Weights of a small sound classifier.
Model: log mel input, norm layernorm, patch size [64, 2], width 256.
Training: normuon at rate 0.036, 19300 steps, batches of 128, held-out accuracy 100%.
Data: trained on synthesized solo parts of chorales (CocoChorales), 63.2 epochs.
Rows from block 3 of a small sound classifier, named by matrix and row number. Rows with one number belong to one neuron. Each number is 500 + 25 x the weight over its row's rms, rounded and kept within 0 to 999. All counts start at 0. Numbers have three digits each. After the name is the row's rms in percent of the matrix's.
After each neuron's rows are labels from the 100 clips, of 14976, where the neuron reaches its highest value: "strongest on" is what is common among them. Only what is clearly more common there than usual is listed. The data: synthesized solo parts of chorales (CocoChorales).
# fc1: MLP up (model.blocks.3.mlp.fc1.weight, 768x256), inputs 86-171
# fc2: MLP down (model.blocks.3.mlp.fc2.weight, 256x768, transposed), outputs 86-171

fc1.516 087:534507528458506533508506529505517489545482490463525468518498455496499501503535499500489498470538501504497498522511511511507524527493461504490485519488505514511494498453490464496470490505493489451458508525451481483474496517483518469475464500462464466494541501
fc2.516 088:482502498545469490547511463466484512506471501461521510532463536471498514480533499476493472452499487517514452457504514522506510474512528502485489498465510526478483455513568512557535520520475476511553474461438506493489481477494478523534507465544534522563482484
strongest on: note C#4; bassoon; cello

fc1.202 099:501534504495507515480504489512504525473448493463494506509533490472488502468511461509472504516469524512532504480537496526520497497471484519493506506525512511469543493498491476477511506467474525528502476531452480503492506500485509496529489510500478499479529500
fc2.202 056:519500489534507495520535496481489489501530492488449510541507530449481499463482507525449490497487500533525492481466491459514505454514525469510513549492499495527476497418475487471485499525517480511480502489521466511510523478466484483542499487479503470501486501
strongest on: violin; note F5; note F#5; instrument: clarinet

fc1.513 089:548516505525455493462498542508484504473523487459505544506493545475500496493512454485479457530476499487486481476487479487518533520496484504487495452500503465535517520477508474486548530498515478516507496522493497506540474480506546511511482486517539501498516516
fc2.513 101:540503536462510491497511519466474487509473499482524582486493550483497503545522480506504525507499504527483502509497497531510532506499521493491510505533505509504480489485479566536516484504535493495471540491506487524484504483480478528525492477482499478538501505
strongest on: note C4; trombone; note E4

fc1.132 094:522496494510499473514463552504509542460478503485514499488516474516472515476520483494500504523518492487532574492486506491485498492519509468469493530477464510495507526489529434496470515522492503486499535540492503535479497506486451525499498516516496445520492536
fc2.132 145:512473468499511471558538485514517496507519517525522527500519540536511496524443491514448523496457507520475512490541491470516495506475516497510500486496532465503493533523490518532540512505476470516519510493514539500493498484517496460505462475539513482496438471
strongest on: saxophone; note C5; note A4; note G4

fc1.515 104:508507485503540485452525493536493503525504490529466531497527535528530485514499545493513476503506535494489511491470510502515516458492503548495548526529493546480523537475501513526537504483512526469500503464474543472501514468462507493454521461511533523489477495
fc2.515 099:481485513518486550511492491480459487473546512498521478547474506531521535515491495515486495477534491494488532492449481532468490518496449467469545446501477488514483508515495520509529492511516503452470491490515494487513521533465493476464515503492492503529510502
strongest on: viola; note D#4; note F4; note E4

fc1.93 116:482501500480532563476484483492545514477505498451508511460530508459522508487512458528492508449548489512513526509461521482477532500484484516478524497515525484518503462488505510547499493487520498490482477476529470513521489551488527527468525472513455506502505470
fc2.93 123:510475502538546484484523536522482504475502489511501517475501520524574526514530541460511528501506467538529491502509478483473537506464512495509503489484492498493518510474548502484447513447514496501425510560517549484504535467485459474516478503493554525496510489
strongest on: flute; note G5; note F#5; note A5

fc1.610 088:516501478494504529476487467544529501510500506479533535475549530506484507509502508514534517515506477491509491500517494461490470506494505523501540515524507518518512456526526530476473455495506481518500491509503515510471521518535512492451511444492553484529575447
fc2.610 105:459491466533539510512497558514495501520510506515471543536482536515522479521480501467507484492494498457511493469514504462517483532511555483511513515488567534485489537477514465460508474511519525525485522512518481477514517490497502508490548533500448496494496499
strongest on: clarinet

fc1.106 104:497547473521483518486495505511501521487497479482507487498529521549451502516528494508495423531481510482501510443507471464489483470514496508476482485498482527481513485494493485502435478513501524509501513543509509499503506528473524513520490519464513500495524532
fc2.106 125:475517484432535496571557523528468475487506494508480501495531459520554455509522520469510487489471463494461482553520486485504518514458492517503479502500535508494533483515501541499475476472503506523497473514502512500495504496522512525510489474487472511472499516
strongest on: clarinet; note E5; note F5; note D#5

fc1.191 110:536505522508475499539473475512533469483484506501462530512490514462485550483508500519521533453519530498508502505559500489501513519517480504435506501499491551485491507506523501508463505497457483511531483512501543464528455476486506517500502504502502517489550567
fc2.191 098:481497561497503561502458483534499499462521513487463528507526474470482552522487508500503493469560487481483490529510476527458561483497474515518487551495539484488463488532458471469494500498532482502494490509498493498518500485523518542521491516449459506512553514
strongest on: bassoon; note B3; note A#3

fc1.315 113:533498494443466465501429469460526476499526532544527539478482509467499502487540523460470534531500480514489480503476476484498517537460440504529554461478524538481495483508517500501486518416506511460503507494477504536459492507467488453526544514483468513484483487
fc2.315 096:476475496495499500507555562480496534543489518523502483482545537492460524507471457485458454512483522502531525530492490510487474470529540494514485498536439491464493517488499491474496467515538491521531518465459517485488502505495492510503492502493487495476520517
strongest on: violin; note A#4; note B4; note C5

fc1.394 087:492557484492499487519500498486538493459485513510494435532495504470480485538519554489500523480505476452505526463519537514493498483493520496486475515520514534496458509446509544476501481494496475509506501493483524526475548512477479506478461482526507483535510478
fc2.394 096:499487470510538484464464492485530516481520473507484539515476499478470524520492505448498502533473483526494492531524479500490504568520488530523491497505511520519519518507502490476503536477487478517552452454476519476494481488475554528543557490449530514458508474
strongest on: oboe; note G5; note C5

fc1.478 102:554535501494515521528497501540484473506517513573457493509499523492489485533485489520472489498477447521500505500504474479482531477483494483508482510510500473470493503527519489453531514442505534525504487494444466491492522482524571479502477534521482507507534520
fc2.478 097:527498551512482497508478466462517514514530516456524469516499554482481537516501479510463509500537521473503529496499496550516538472526491486519455528486518460505500500517488484521510481479496540474471479467532490509516504511531504490511510490461517508471484551
strongest on: clarinet; note F#4; note F4; note G#4

fc1.175 108:484486496565475498479488524499492494532506510466501517466464497462505515520448526506463509492449488476466511518484527554530506491518508483476528543489491453479520480510534528531518492534523541480483511488489507546499487500480490508533507498492463473500500506
fc2.175 099:479471469490514523494503468498508520537522482515521497538534488478521513556486515505546489508519544502536536502529504537490468498459472535494516485493511504477497519496492507429541503475476462496484464496489514498514504481512487431501495513520484514498486497
strongest on: bassoon; cello; note F3; note G3

fc1.400 102:540508511511474470523510505525519521477523469456515561507473530543462505507487498510504525547501460510508492498482520472472483511523496456505506507491521498520490539490492522471502503492541475472458498510524469495543524501505514507525518505455500487505505525
fc2.400 071:516549488498515457493509540526482529481499541491515528457512524472521498475496477468487514447474491519508516507468489519514489519501508504472498518471470485505471530497504524526505482531471491542429506505501546533499486461512534482544516493478526500523490474
strongest on: horn; note C5; note C#5; note A#4

fc1.165 102:478513526489474535502487509495477545528491503549494477469498522471521512502530489542529499524517509462476522496468498473502494547503570462494519501496478516501502465506503502515502539510492444504459517492509536486504497489479461517500510497452510471481483455
fc2.165 126:511477507529456490519493535530529486498518478511504460488526534490506448530504504505475472510509477524507500487461500494496517486530547528512492465505489486455533512504463477483532464554519498465525490506496507480516483483500492481475520463429502489467471520
strongest on: violin; note D#5; note G4

fc1.24 093:502512529516486495463475500494500530476500513484472533496450516525485499495538462529520462502488524551478470494524484500530532448525532497531542511581464486480522474465517459478524500504498531490467507531526493479485502506485467507482508524487506490532478448
fc2.24 085:485537481456521499523529517453455536552501441544507466525483473483441492511476477502542467495503518500511498499513500522533509487461463457464517526488537533470531485524520450524460491486509504495444508520504495506504490542505519472515513516496519505485498492
strongest on: saxophone; note A4; note A#4; note C5

fc1.113 085:491519511490500497503491508454527477476524496498492526535532543491499492514502515502481490495542491450458526545515524511473476513500509506516510503514495478486480462489492494532514474490526500491517474490464489488475495503501492490538500516499443518506519494
fc2.113 076:527524532505479477525486512515528506474503491500482446517485511511471501550466523527476517505543515519515447483490533525515522516509525515509494477499484513525504493509480492450571516500486535486521562464515544501519476515493459494531535494520507527461529485
strongest on: horn; note C#5; note C5; note B4

fc1.131 093:506504488467518499467493516542494538501553499484477490509529511516505476536493464518531446504511481518541493454455490525511485517483518522514518511495444515487513490514525545478518505467502515518519536512556484474489527510482500535490533532502505538452541506
fc2.131 070:486495507516508539492492515451481446528507505504452503483497496468507493468502476501463512486451550490527503538504489507491549456475479448514496508513472457532463495497508486513483508502489496515449494537525511493441482488508503538529493557517488484539474485
strongest on: cello; note G#3; note C4; note C#4

fc1.528 089:484487544517488498509531498525502502498509520474496538516505521475546510492483457505468514503500494498524474465504520529522500518494488508498508438550516525507534452492492515463483502493540489473586514507485518494484502460510452514499475530439482510490462471
fc2.528 078:500483548502500492527423476507492475513496488489511498505534498475528537490521530537509508533532471525448513464505484476488527513479477551484466493485551503514492457518528483524461503501477504463512511516484511473479511511496495481446487515449531557512483506
strongest on: double bass; note G#3; note A3

fc1.630 104:515488462496469492551502516517523461469492478426525502494472486525474504494493521491491504532487495448547503463545491490483475492481530497520502533479492440542431543499520494460475497472511512509482543510499467526476528490480505532540530530508506519480496473
fc2.630 081:471486496506503487461526482503509497526504505559470497522524491467491509516519506507482487479521475525482511505486488491504520521520521543496491489510488530499522531517498470498541465490514509539515480485475509551488493506475502491511473530557488497513526506
strongest on: note A#4; saxophone; violin; note C5

fc1.255 094:497500532477486508517496523487430521492493514534521549446505500532498471466472537510491494495525498483501500564508475512500476473487521512480518499489488533513544509488463509513452474496518470465495496493496509470516497561444465529466486494522492472526507494
fc2.255 084:478540457508478525503509482515546522516491480491503541488481480518468501494495529482441514497478572489495484508495505489501559510495462498533541500527496538504497454486485525465498480529486469502517508480477537495506529482510532498533531525537475499503496467
strongest on: note C#4; viola; saxophone

fc1.75 094:510493500509517507489522517498530556478508506489481479505520537537537450484470465518483511500477478501529483523463533498516490496508495510491518514487494494449470506447526511505526544443510544501506489478502515510520488522513501497521460505487535535470514521
fc2.75 109:501507475495580508507521526528479508493505509527520491474514453491542493490505491516512504523544488516495480470501490476488482464487530482483517528488508518505509540504485528500499512520504489486490506521495489500497506503507460480531513511460481488508517510
strongest on: clarinet; note F4; note D#4; note G4

fc1.322 109:476504441503508469448554508521476497538500478536486503561503504553490502517508479472500493524498517486490492490483502529443492456526486501508500489506471542515466507527533472494510461465525511441542490466499538479484518495501429521509481505481484523496530481
fc2.322 132:464521504500493471459489472520511504485517494513546495474450476510494499492534529505493480492509517468478495503522519493497499549509528530494479526451479453546514473512486448526513500444520474517474499499551485506478495491493552527493522533498480490514506484
strongest on: cello; note C4

fc1.208 104:516494508484475506480512508535494514518473457503494526471474486480525491510451508518467506548566513503503505459502467520510453503472554511482491479529481523489459534499533529478531501478485497520510508493494509496536495501525519513459514517526447509479495507
fc2.208 068:497529486494508521526477522495463535486467446486501490523498492509470473461480490508477517524492515482496485489502489520486479480503503558477480526489510515498549470536457510501485529457482503439479504504484486511486476493527488519486524469529534445513524488
strongest on: saxophone; note A4; oboe; note G#4

fc1.117 099:501494546520504490503503442512482506490498459512520515527494509527495525510518483456501472505505481542487458499499488480521491469482545504502533510498449505490547462532520489508519454507501514541526553492485469522473508488508518514473489538511531449483466469
fc2.117 106:532500535521510498532542548545508496524522489478505457471499483470444492499497478485507537508469486523488496503477497528510459494512467517478487461493496537524531481516446469493536504471545511456497527493515528527480476509491497471550516472523514490471547517
strongest on: trumpet; note F5; note D#5; note B4

fc1.143 101:464517475537524503489522485495447500536494503517514541567506489512499494500485528540478465476507454509506527512515476484515483501543475492516503464474502498522489482530462527512471528450526518517504484529460507502475462430493498529428503494496505499496451477
fc2.143 126:473563483455485514536516496506526491551532496524487450478487499483503485488514491513523509524469549502488461481435472557516459496452484514487536482507471515480487497517521526500456511518445474515472501487510514498505494574512481435563494471531469534492509515
strongest on: trombone; note G#4; note F#4

fc1.229 096:534442513519524520458523529481507517483533475519529494550465526524471526492493512533509448507469552536485491539531479448494500505490515479526480519495472490498517469524546474440487520520480470538478521500459504533467528512455478526497475517504474474525491497
fc2.229 078:526484514513520500495527489471509494511512469527454490507518498467517534489504501500511504481433506505521514491450493484551493488496484486457514492479519524503479497500566450453493475472464499526490505503526533533514498520463493494492517532514479526499514474
strongest on: saxophone; note A4; note A#4; note C5

fc1.358 112:510505524430455507496549501518500500527490511488522492457562511531483512530532469483493482479494521517561491530524544506489462483471480521506527466464491564510509496521542488499491458515490502507430525525466520506493489542455442474503491473502504496483517485
fc2.358 132:505517484504498520551510515552510514453455510550497588535492517467479487532527514488492512514493498557514513527522479505462486504552488532487465529497526479507511458493507502497508522498440481492510536543491482540517534471488512510482457508503489511490462493
strongest on: viola; note F#4; note F4; note G#4

fc1.704 101:543476485503516469502464475439504504470489519520506521492465494522500540517487488502500518512498552534497511527476522499497485483490446477517467482465483537502448519498516488498536485458483496554484501513493499491490510509497479488528529503496476501529530493
fc2.704 081:523513519512517488480495490461508513518500483505502495496562492504514495473498553509489539473454432463523527502496491466456535503529486527511525506498519532496504485523526499530493470459514468461523496578570507523510472475513511524487510477498493493476501481
strongest on: saxophone; note C5; note D5; flute

fc1.440 097:501503521512472484503470498483482483514520488508489538499538504542472460455536476521472500482509513536478477521512500493506524499540463509526539459525542538476478516508478500529506530495537492513502485509492443446523502495460514480467542515469494525495524475
fc2.440 117:494503495474534490520516496525486514487493464528495464490495459503537530492478477503504549531504468512481546555506492471546496541484482508489508505524505505508532473517527453489514455476469519485485504480481523539482518486517525493523509492500509524500499469
strongest on: horn; note A4; note A#4; note C5

fc1.259 099:513493444522495533519482498490465517478517518517502468464464556468525471489455502533500505509528489491470486501489468491480507522515495484497516506538522512494483488468500482539467515473481482526490508485542500554488489529502505511488484535494489519490482525
fc2.259 092:474498515458498494501516522463496519514538487515526499527517484508444506523520499522457468498468476506522533509530495506535509500536483510513528484492460505503488532520469521521542489491524490574455566481480503513534524509530472518523500464482532507459553452
strongest on: clarinet; note F5; note F#5; note E5

fc1.383 094:509482470518509513529523473453496519522474522495465494498540521511503522541557527520513503472491518485463502450483545532529468515497495511499498497525529518510517507447512502472497543571517533487427523476516477515474500494481516463507484523514461479510507500
fc2.383 078:472507509468521546458455511518500495474491524516500508483509480513510473481483513529498490489495500527493485538525515489453517541529480531472522536486482477472488533500514507526545500539501446508487462522518499499481472512465486523495516490481501512491546540
strongest on: tuba; note A3

fc1.128 088:515459485502505485457485512442532514485482512531491505476523499491526520513504515481508498507491487533478498524546532474480522492483512530470456479496535512510505514441495541508504465498497518526500529502476500483479512487497490424510490514531520521495551446
fc2.128 109:483495507479476482490528489524502518549479536471481518518490460508432508510494479522523502492491502434532532505515519484470498497472519464530428504490505511470461490549504519497497472475511511463515528467567509521502529510470495507491498503505495497480500480
strongest on: flute; note G5; note F5; note F#5

fc1.242 085:521476485468500467465473520492478512459440470471546520493503495502474505483491532476509501499522509481537526514462512530509482441523480533493524545512519519500524497542492456536492525476488491483502495507519487514502505492469476517509472493500533486491504487
fc2.242 098:514495509516480487523512508480499538493535499482468474481504514518485494456494513506514557512494495505486519519477530470539452486535509469523472519486493490511515528502502466507494505491475509504518476508489528523501522493455475513529493476547484501476521501
strongest on: note A#4; horn; violin; note A4

fc1.134 096:490435518475473492516486530488511486515493491524496540549509514559493580499484473542499496474506499525504501517528506482485528472520481530479494508493525489512526479519499526518490518483485444463480517502455509529483521467481505522478470516510498441500513553
fc2.134 103:550545459528529446503522470530504486513479529533514479468507470446491511498495489495513474529525434505507482486477467524483482514473483478485518536482473489464505503553484521490502532516513504456503515505505494496511500514437534507539460472507508520489507457
strongest on: bassoon; note B3; note G#3; note A#3

fc1.265 120:515508535490547475480461517481506517518460496496472506516493507545518527454520567533501522521461519514507461446506508511516501502524488466476472505502501498510465508503545513490485527480493499470504511496485506471514531505472523495511506507514461493471526475
fc2.265 106:497518481441534495492490494509484520518514514451495470455494499476505539520508455513481497490489495496526501553473498520504526498498494437520519493489490540507463494495469501519497501497565466477481477518509501523514504495493459484541490482523493513515516488
strongest on: bassoon

fc1.185 107:457520480517531485512468520525522509530516491514541549517564469514501543492504491483535480471487494494501472516462502534529467489499518498518534509506449497504540440457517499478508499522518550484445481507528500496459485456485482497478513523490532501522490494
fc2.185 080:506514503537483525510493515513481512526505519456497521479480444518501513445492495507514497505473466494529518507445491506518527513471481515501539529522524478474506548479550458543496483512542468534516498501559512541516502535451497485486476529506505490521521492
strongest on: trumpet; note D5

fc1.766 100:527500546532475517479509525485479458479476482477482530509524495456495556488478508497493478536506520450501512498471478440513541471499481508487519534482488541529518499467503519511517526486481527512501526491498446508509502484446542479468482527483508532478517544
fc2.766 086:491510560471503525510453496534485484506477480522452504465514518502503533501496509501532509531506465532451506528507507504494519495482497474484478500547478526551507503488494514485532502543495469537512526522522474501543543509490523509496502541514476513495509542
strongest on: bassoon; note A#3; note A3; note B3

fc1.285 096:466494521486571483580505488547520468453513458515479489499484508429521517468525515461469508488478516495514518503480471471468469480533481465512485546516526498514521479527527558502488538501509506520513478465479488485523500417518487524499498520481470491521489499
fc2.285 094:539464502538469453472518551455523491465467513530494464548470513486472511530465499459525453472493542497526518496464469532507517432483534464493475510505469490487489539464505517512507477521512509492471470493528491507474493506478506509495455487495474506495479491
strongest on: horn; note A#4; note A4; note B4

fc1.388 106:514481541512510479465523554539479529505529492506503480482475481500531473550514510498505469482501464502488521488541510529554572539529507504539499478484495503477509523520466525491528523498524481455480510462505561545513504507490505503499503507475481461463491472
fc2.388 072:510482495520476551479536473521485542523495513538528490469459493472449518517504521471499516471502442513506503483507531495495506506470468469495520482500498468519456460537524486528478470498463497486487540500453459488499529510516535507526462462513518499498476514
strongest on: oboe; note G4; note G#4; note A4

fc1.274 098:464512480505449494474517554482476474516497477520489465486508516505486512532476516515483475481452493457461489491472465486527549520521459524466487494493498485513505491513528515481521536456541489472441460511526486508542498540501507516499475527490510496490531530
fc2.274 084:538516531499496438462541508533527464519472509482500519507521468528474539523542510527522492491511470484525505498491501436517519530479511491497522496474480519521521475487512510518545531479510522508482530519522496500485517486498540515484532513513463497515513571
strongest on: bassoon; note C4; note A#3; note A3

fc1.29 100:495529491475471460502483500461471451493481542524446518496519490533490479482471515537502499504523523491530524525495465512485506542505463509525485496523502470490506469479544483504521484509515486468517463509513514483480489450571528515487478484500550495501481494
fc2.29 096:517514523503526476493516481516467527473537527521500484465489515489442474529502506511505470515525539529471475528504549543491537478534506514558502502526483484513512491445465497462501529512523493481501501532515477537497479511485484479523499503453460530548512529
strongest on: horn; note A4; note B4; note G4

fc1.236 092:521490515459478497548508507505483487470435525531449515529489535475521496486473521475514520478490491483551543485499500508508506525481474505498560476489495537470504482513503514527509451493518515483502520488522526518476548507495501526505523448449551511500477478
fc2.236 079:480520483516507483439494510494493539499528513454493488535482453515536497507495492505507509514484487473482458524488545492497561521511478478528473535515489490512515445527459505484489560485490505503576479526508480481425515494480480492484486546444546519497463471
strongest on: double bass; note A3; note A#3

fc1.62 098:541517487509499475501470504513498470483451541482497473546485471467544491519495497497483477503524482475490496491509550531524494500494497506495523515532550501516516508502510519498504520491526477464513525534510509515549559502539492466540498518502494520482489509
fc2.62 109:488484508524498477509502511517521510507540498498469564493496488518485486497499486529456444526502530477474524519538482515474440502509512562543481489497489505478469491511469471527551463517532496516456475453459501539454527516548492492470535535486494523495548510
strongest on: violin; note E5; note D#5; note D5

fc1.488 105:488527540503489510452483471509532499510564458476546499457463503482479486519484529493520478543484517556478507496492483490506483492535481482453466522484488495488506534528535508502495504509489503474521511495539508571500506483510436500527470466545492516412507507
fc2.488 094:477466460508530565527538540527473539519541492533509519500533486552460500510518485508503549494501504496509498528494510490540492544492512500538478510509499453466475486497549503512490468488460478508472528473487522497535509533467503459474510513488498504506518483
strongest on: oboe; note A#4; note D#5; note G#4

fc1.176 099:500546513527494502472464474484463509512508481501508485549452421472523507522481547469496532515479511471522520493531498517465489530482519501504527503460480466537549521525470474519470516530490550474497511480530453526520520495530500476494531547491514492514500513
fc2.176 162:490483516532499483487535509505476529466444473468491519572531460454501480503507512536540488522465495475501519498501452512531494488574476473482487468481508500528502527518497531479540478513515488491516466523471460492493497430510463510511491518528522507513493510
strongest on: cello; horn; note A3; note D3

fc1.381 096:488514523513509454468483516507491518456544484525455478489484453494506519499510509483496485460515526472519524475515532518496509496519528510508517483497486556507474542476500526507508457490482490511453502492508481551472553515459503514500504494494501542478463513
fc2.381 089:503496453539524490546504536515518493470473493481530486478516486493510518501535529475507534542454496505503500473492489556481506515463485512566493503475536462539509504511500510463476510489508535477467501515495492470494524518483472536480471497440484509501501541
strongest on: trombone; note A#4; note G#4

fc1.247 106:481484496521552478495518471510513514485508520506475533506453510502505490488480501506499500474489483472501500521548515479514503510473556463489471495560493505483502486518470511541470519486502509496530502501575489520487502485497520491475485449500494432507465532
fc2.247 124:473539530495529537519514507512495477487523492492467514475481522520491536539489491497485515553476552511538511483462498501499498499550454508500518518459473585480508481523537478494560532495534513482504487504496469499497506521508504507560502478511516438482482501
strongest on: trumpet; note F5; note G5; note D#5

fc1.618 105:488480503508472436456459529500491512494485515514493484551526491487517502492482514510509495480481520480502495493480429536458510536462538441525507482480465510523469492477518503527496503525515528497454527535497511494484505531506500541510504500521510504473531554
fc2.618 112:519478490513537514513531478548468477516506513536487477515502552466495503521563487485484502539544503481564455478489481510487485525577508494504503486505437510466510446506507433467480508503488482486514464475469459462487533517511520508497518511506561502487461518
strongest on: note C4; bassoon; note A#3; note G#3

fc1.504 123:481460504472504542501504478505511534512538521493448506515480515481507470503472498476503504513481498547501521487490471528470497481519482497504548499504474497519478487539551514535511460468497524479479539506502422519482525496501459480522457502491510487470518467
fc2.504 167:494509463512525490508501476495494463477588499514480542454448462485496551493520500492496496524436519489501527524468488485474462524492510535518476503495489498526496505527527543530496535497479513475513526488523482506509503548498537476498481502496492485495510468
strongest on: tuba; note D3; note E3

fc1.514 107:518501500509483520477524528475481492440512495539510470476538519502525458527514482493513482484464493510482516527485427485473514478444510550510503532492504486478518520463505456575505464518498503483511500508498496539468506496493474544496546487464504481517521509
fc2.514 075:502531514500465496526536503500536505493523539505519504498535487479459476528472538519505547471462455502457507516489458442519498498448487526461517473509530522479479491481517486516484560517461483512512483536458504508542550504489512548545496501546500477451492488
strongest on: note C#4; note D4; bassoon

fc1.37 105:507526537490519505496434508493442492523499509474498461492543453466505477501506466506536471500487503462541534537499509467514507517524479481499488506519501481496508555518480497502416550522479496502494498536485537513539531477497491498505500470531498490491501452
fc2.37 068:546471497534539498497503466461521474495518496536509511457501476477545482496486508475557514533512523491512526506484490530525503560491456515515492489480476508497478514476499464514524474476466507534501490533506481502504544482515474537494504544520474547517473477
strongest on: oboe; note A4

fc1.635 092:518479494493512526561506452469508466487509490447499491481474510566496529492491527493522513507481499565522536465519496508500496494464504494496528519500494492478500459530540495460537475534452541503500527497509483498529518491517510509509495544479503493515486483
fc2.635 087:517533466502489498460465490536488499556525523474474488459496512491511498481522499484491511488531485479481500489445548537484485516518506530498478440485478504515465522509500526526461494487482515483539469492503498518496457521447506487476520492522564483481527542
strongest on: bassoon; note B3; note A3; note G#3

fc1.190 102:519489520517490480494526477452467510464522491510488505469522522481502519516526514547482482467507493508487473491511495483500530462500570499483497512473481499501469485540471522509503473493502546519539506513489485495469482543496532524542493503470508444497509557
fc2.190 119:529497561520530473530530495562509515547442475468499491467506483462513488519534461493486469574460505484527487520520520519494500523514474478509520525489466518462522491514503452508529504503508469504478515504495544503471501499501463484492506475514570520473515482
strongest on: trumpet; note C#5; note D#5; note D5

fc1.430 117:506479516503517497454536474466482526510477514511506499532438490461532506539467517518506488497525546507508465501494475530493477497508520505514508500510536488508493538475549508475488478496493481534489447548462494543472488509512498508509513467546494518492512495
fc2.430 111:493500480517517512517500529493526523474516484509512480519464483475497452526444527502470488509520473535487451499481476478544476467501480507478528546469485471478503496488509537516497526533546506482512447514511495527500523518521527474549477486516493501528482528
strongest on: cello; note A3; note G#3; note C#4

fc1.291 093:502486458523467494536472448484519524501488485482468506510472499513469526490540496450480511496501478481530446488508521501500510481503503488488508518504502535454472502530465508532474498568567511495530494490506525507470469503476530543496481513472488495436510481
fc2.291 091:479519541443543534515520535497545539473478481499525483515530481478519485523527535501509466533462507525472494491509516502513475518520496501514505427504507485516526524488529514513478509454471521487514500494479531486513462490487525439528493495506522456478516482
strongest on: trumpet; note D#5; note C#5; note E5

fc1.562 101:471510514483485487508502536478500510470493508482526502497529497467480515499572512515492530505511456515468500495513508474496476462531499483533509513509553513489488496504477527474509503489504496515497488482536446469523500477503478498523481459501468492486565478
fc2.562 068:512505534496478498515548489493457524465495486528511533488456486505496541510482498478515510558449500498490493465502499456515532501476519500493505507487529495543506471494518507510487488479513531507456483460501499470484489524481491488533499467457535546484530482
strongest on: note E5; violin; note D5

fc1.468 100:509456481472495471507509480487537531478495513498463503530526519492463500541499520479510480504502510515499518467511514534512542533484511498512547472556547504513536509519495456533481501520496513512529503497510529464494476483506500492484483504487496455523468492
fc2.468 084:494470507464509521488500453503489530519493520494523464520521502520527497454547523521502502509509500496511461494548478493538448493484491438456485492537522498512495496491533471513524501507499492514542519493509484512496561508479447500486489487547527524501496520
strongest on: violin; note F5; note D#5; note F#5

fc1.557 092:497461517535466486494498483519500530466503542505491510511501525526479505505475487534450512504476531504528554534543472452481533502503508508510500498491457481504498477552509476521458513488453526512513519547492509513480519529449506491465504488460467509511526512
fc2.557 082:492496473498505506511559552428519527494482539503503468486491505512507493507504516471493505475514527526513540451503496509467496499458510498463513482487498530512491526528528466532498476528493503500551511496507481514516528514471497506513506475539513494452489507
strongest on: saxophone; note A4; note F#4; note F4

fc1.72 092:485485475492466517495493480496519530511575496480475489501474514527478493505468487551503498529491502476488527517483537509506478489496530490506509506481501502515489524506491508522482511481465527468475527518460472510499552478520501457460487486490496537465512519
fc2.72 124:522469537518482467461510528491494497514449480459562467513516570516497509485507452475506497456534522450484502529481506481503513463498504497499495475544510519466530538506482484487478485551524469558497488515490529447509545513485514532504542503488452522505472556
strongest on: tuba; note G#3; note C#4

fc1.551 075:486522503527483513521520512528484479474474489454481507475512478454496501551491493525507515547534550529483506518474499497466489506497475498557506465530494489442484503520516499462495501475506508499520500500525528515472503514490496484535521501519523499503511494
fc2.551 084:532522459522516512474462495507565486495509538483523483494487579507499483495512523504514479505468493477490490497538518500516472529493523502502493517525537466489518503470483470534528541471481468426525496528488486503479523509535501499490461549493516511468485526
strongest on: note C#4; viola; violin

fc1.169 083:513540553531506428452460470502468521508528486508507496466481502525504533527512486476535518494467494481536512492497463501520480485506479503468508474496494497508480471514510501491491508523519503530456522527542513536483473485540508499456521516497492539489525476
fc2.169 112:500513478493483470511507509502498471516515505488496521556472514502496462507523480507482513472501498524484526522513493507493487509528520524491480476523462474501536495508525497469479475535543444517507514447525476490461506506515496482502476491498550543478501501
strongest on: saxophone; note F4